From a checkpoint of a small self-supervised image encoder.
Data: trained on stained colorectal tissue patches (NCT-CRC-HE-100K), 90422 training examples, 28.0 epochs.
Rows from block 6 of a small self-supervised image encoder, named by matrix and row number. Rows with one number belong to one neuron. Each number is 128 + 32 x the weight over its row's rms, rounded and kept within 0 to 255. All counts start at 0. Numbers have three digits each.
After each neuron's rows are labels from the 100 images, of 14848, where the neuron reaches its largest size: "colour at peak" is the nearest of a few named colours to the mean colour under the peak. Only what is clearly more common there than usual is listed. The data: stained colorectal tissue patches (NCT-CRC-HE-100K).
# gate: MLP gate (model.blocks.6.mlp.gate.weight, 256x96), inputs 0-95
# fc1: MLP up (model.blocks.6.mlp.fc1.weight, 256x96), inputs 0-95
# fc2: MLP down (model.blocks.6.mlp.fc2.weight, 96x256, transposed), outputs 0-95

gate.216:120119124119125121140091159130134098182103087031117167133160078121128108126113082087143099072074140119086109124174148147081133132140143152125139142148024125103119129199182133127103072107084077184149116129116142171127125134124159142155095158059174144129152165171147088099114136120166144142
fc1.216:149136097140139086131161102138118135166133108190125171067105059104134118103077091104049147150065150109185101127117117154143123142098167176072126117147163111158111164190177150136100052152127082122173141099152136092109122141105081117132117136123123089084152129173152101136199107079152137125
fc2.216:067122169110109174100127127138058137068121092077082116162133086107163123201115129086093088084143139144175146137149072119133114107123088163094100102156106104070095146158150138159146093141149147105045105138144122097115177098138155160165092153115149154189136127164108100125123140077071091125
colour at peak: white

gate.240:124098162099134131084121104132114089164144071091069093142121156095130158052161099153112127090104051043125138153193143158160154124134102142140149119109146098091115115171105140144099134092129058174134124124149179166139094098111128120204165096076137118109079131087128093126107181170131128132
fc1.240:168151161106125099069103163128129127109137135120099166111145147154163106206102152157080082101125170167155074056103097138070062094145177134106125128118182160158147153208112127086149094167118139146114126154116110103069160172140094138105099100145148159138083135154134136133144126067109122065
fc2.240:056106210171103137090142098141139126125078111134140063077121088144140157055086120096150151076098158137111151111141079149077076099147080128156162114139159138144113079149097142142115145156171134198104146110123142093162147153096166141141147162094112140136110095178083176151135137122057107126
colour at peak: brown

gate.213:152119174125088174152112162081164114163163136073140166057131170159169114152128067127140076084162168143178147105113118122123125181115119107096093114165126184169151139109110124117114176154097149075134134123081105165101152075099146162130180090136164127168130103159110183079163075094174142142
fc1.213:124112112063144170131129112166187126162119141179108143162100151119135149127157202116114085196108123196116082119143139133157132173149096163140097163111096112185139069179076040124130086089123164084176126125096148097134106142146158160113152185122098107069107095121118139155114099127104120161
fc2.213:128078066112158138103135149169136113118101116146146119152139137084063128105170089132090108097172112113192105144063105104152076121081067110125086093056145110112105119145133081163093145128104086145117120127111057123186136147126095056088183173114127127192136140173169133125162118144116108116
colour at peak: white

gate.86:137084150094155134160112093150131109114151088155134199145111110089166030162154171135125137133164138159162164073090092106067147107122106103146071117166127105160153153165119150121185082151073110150089130146107129125182168158128180097142124115125127076123151121189144104110149205148134088114
fc1.86:123155048149090148164140156176126146182103113142119109104112139131095077152127068159147101139146142131147200107093140120117053140187170148101156185152136095097138097131103115050151117152171118162139149140118126137085084082129110159128142155101105183130171110120172102075154083151112157065
fc2.86:087128186144121100129168112157103060080091117137135190099138082141173086147165110176159172153113149148102103105184114179101149128183106141154086142108138131155150044076135119151064124153141094121166125105161108147130124130088090126147125124110130121154088073152164129157120041115078158130
colour at peak: white

gate.41:131193100130162132157188133082154146144156136151142126147146133092108126115109150099177100102095180169057126119167111084066111069109114135081145134120120108117167139166101124188126060150146150180069169099084111061079096106207133134122146131160114115117135101089170113135142100144145143174
fc1.41:134111118118166147184139106153199091139176121121118109051152117122148127109209102155110104129186103150109132182150225170109114129156129133128107113135119153139157155102152074130164100154106112092130137158120197146176127138148163119182092128111115125137113134031114143122158140136206110136
fc2.41:156176143172126093165162106128125127196123123115086141152105120130169120066055154115106167120133096147138188178172129035175113099083148108172131092113162123127099121179161116084144117160110119176138195152168152130142169146142195152143129137169118122132124140128067191119137145102163120118
colour at peak: brown

gate.7:135172114174157084145132138192150152171165147133139138083112134154171125130166153126178136181166077097085118122133105181061111146102163142137102154053131120079094091082130146119113142096142179126153063156152147167117118093165167071133161134155107178128137194122123150119142144165167143064
fc1.7:081149154091127104105082068106124178137107126090117118142097093140095121205154114132074143164149124088213159149124129138075087114180128172151128188046143121137109161147124166108172119165093171149096161171189140064103135098112134130112130115183121102156143152137108075145095133114146139128
fc2.7:128172115113129136117092099123087125184098103116155085153116117147088125162124113087174126066135135093068124105146114192165116113133159133117131123061121166061145098155150149102153143152121144175108178175093036160095096170115180151163099086136086144128065179137112119185119121093135142097
colour at peak: white

gate.19:155154128119152156121112122087139129130101179135075129123136142140065139177079178095160109101142182146095059086133129132128148089141147191120143160168074119159111162132141126136140164168166169159095109205117099116135148134140010162108128074183141132094146145142132128078163128111151142165
fc1.19:155081176133129102096131135160099104085122079109157052126087101083155102041144107170119132123083122119167192165137128080080132138103097049162080087130141120115126095110121127135138146130101142124119179078139122152123130113092171157171144198122085106143119127104167166120094059168125128138
fc2.19:071112115065113104104077130122142152167043155085086169148121088144117171086111134139071099166110109076143104127107098146103106119108061178073145146109144170136164116143118163127133143093120119145184124107073140120159118135138090094114127120051126145146114156130061179109121079074083142113
colour at peak: pink

gate.100:144132156103112145155135126100135158079122163111119104121112119101127086089159108041098167109110150130150145145146089127104086179142130130122134100109102116069162110051159143148141130159121165096242188084161136170195169126154125144104100155120121162123158163127091135175176130062161145144
fc1.100:114127178140130180132170117102222133113099200083127078105084115189094122039151111129119112126169116136113161150106106114095140121122149131150165173101081061057112124081142103140122100171137131088144102136130145148195103143133154099124145078134145104162117134136122160114143177058127133104
fc2.100:097158173209063147137152138114078162115103175111109151173093170118081101140157108139154122104076077103054185130135110106112153128131108151138116090142174161123147107123101125158110095118151144126129122159149122077136144125079140159139056102141143148122147126076167147188143085141098109029
colour at peak: pink

gate.229:114145125128079132154123145193115159108130160061185157132114128101163098101127125170164116181120145073161169136159214166151108118145143148094128140129134131072101087137051187115110085069168152125143075077088098181103110123134118097117103149142180082117094131110107106160081151125104149141
fc1.229:137079161137151117126189132141129171122089148109167108145120155147104148129118097095100094158106177141084132132109185097144142053164080061053150154134127146070135115103110155126152100110172133136117155131174085123111163171143101158123143191147125166138163212125133068100167062159098147123
fc2.229:159162166121111170089160129107165105189155113161152104166180162121123130072147142096131100085132176147163123128105100135072151143129178137162138145164165088128086134158125146077155099165161127137140134145076135121106058090201212172165125151153114140125158127184113077116129124206139114134
colour at peak: pink

gate.64:151148149184117151156158130097187193121133170135091166144134097154123095094137137119147110177119086100134093132163165090140129139162127107078062075095123171166179094117077159137115112110095151157124073172119115186140080117129051136126170098138133138126170153103163078097189148091179140134
fc1.64:154121106154143107127115069159111203116149144072144091154157098116194120144106160084122120087093106164132107095099148130126109094106119121145187153132128118111111125108158103107067173119134119059133170128086125125101151107120200083122081180056173090106109106137141111226108103171143117114
fc2.64:150108086148129065159113111091115102129089118113124120089071051123139184183108152195066140138081160106096098114058097141096125144127095098083101165071127107148192124130128044171130126093154123157145128133106164143079089143149171126135134110105165177124107177149098136127132127095124100144
colour at peak: brown

gate.131:123131112110146144106129178137105180149168151086091145130130174129167148157204081118176132102102187103050128103134136130129159152118094135154145148148071161089128075099117152161134150129154054169099094107115111216153126122121125192096167127155123150133104105160089124062120079076148122117
fc1.131:138155107116125158122129161102133166066158090174141151128177127210125114152144115138112149169076090134099093112102163170161097159154088154162120074128038151189117135136100134134121114145091110114067074122092099173140093106218122131126123123139069116168109124124113092108159142110177156088
fc2.131:114128071085176078131158119133178156112153186144131134083120158118158088147154154129189165145125148177181151098144167066123163155157133157142135100113133165107114125152122098138116106101142091098097057199163131057123146123124152080128082171068144144090172134113135083118126069137093082135
colour at peak: brown

gate.76:179144089118134151142118111078084128075105106128125116118135092147128033132147142190157102150130099099169146122166164097150140115119076114122104226100143130091092145086082172158143072171123157146232174112103180143125151090132115120110163127169120166140126101130096135086099120133131131109
fc1.76:090114175136132154094099140067117124177108138079122128067098121110109177105208178172140142114119119079144117133146072101074080121124114155127036109145134129115182133101156129147108098105152171166110101105162086132129147121152162116116149138139169110170085149120188181086109131106182071112
fc2.76:108152158122147099150051129162119134124118110076113080179121121170157135107100153085106113181084083104089109175208141165154119150178092111145179124141118093047137166152139147104147069140102170101138142148170151130125110080077116082138073112174101101163142114102091153103148149101085145130
colour at peak: brown

gate.163:159118177127083169112131120116122099060129179103139146157116170140072102145088090088124156080143113149104143062148127115069200167148060107116136124189127115096101164177124120113130167120103129154162158087116140129116133123133133181192152198118132177102100155172203113110114121149117139090
fc1.163:100134083160145107172115120127099160175157136143119136162121138116071146137196130119107110121107209101096175120126149044102092171090161120123106087068133119094162174139152163149162125169061143169168154115126172117102155157145108156082161142150125123159117132155060156123089106131180192106
fc2.163:154089141093089188098174126104080158152093184180156105129082163138092055137110137165143118123179113072134128096081099139093136137094087134134104112155096144122162153055109139146101128173103109091102116093133156167139120080091091092084141109155139137143121118206134053146130117133176095154
colour at peak: brown

gate.98:107135142080058163143138152152130117125105153150173138143087132186121097128126136114121168130179123168110131178105211160106106122154152138142064176118161196138085140117099113143103061118124166154125134119128109187122112116086107154147074130079087126121074100155082196202103115132128173143
fc1.98:116132155123118196144142148139117123104114125147203187133132122188141108093111056169123128130173124115115179074097166126180140099131138084176067114117133137081147156081099133154164177141131146098131097144091069171171130098115120169143087108103080063130119080157069112133132143129188156111
fc2.98:088117119108097085132152158174102132108145111084177121165141149125159138137147149023106210147131155128111135113152173143126108118118139065149099151123104127078137124131193133097147172131099150112041165104140115157114154162179154135191113204118125122089167130115186128098141086172132114149
colour at peak: brown

gate.12:138104079083135111187136148170176083163151132061129145135119138150130152142118094118191194144095136093124107134156186115094126106148107163155188136125131121139093107128077157136061063097108207171087189122194122084120175108095099117108100084096117127146096120135122106134082113135135115154
fc1.12:151122117126123145099058132106110109124088154150092066082133082176168142131107105155124160142142152139129085167103145115122095161102120129161216112134155100185096150112149091115141117102127115120132111144130048149089080153123084042127124115081146150049094124141165158183171078163135095129
fc2.12:155130094188167135076140098121132189128110153137122165069112109080167047148132095113175108145128102139147157133143164129222090136149101134114153161222099096173173175116094137160087094186120148109127152089157130134093139122140133109123187123088112171156101148133088144158162101130126131128
colour at peak: pink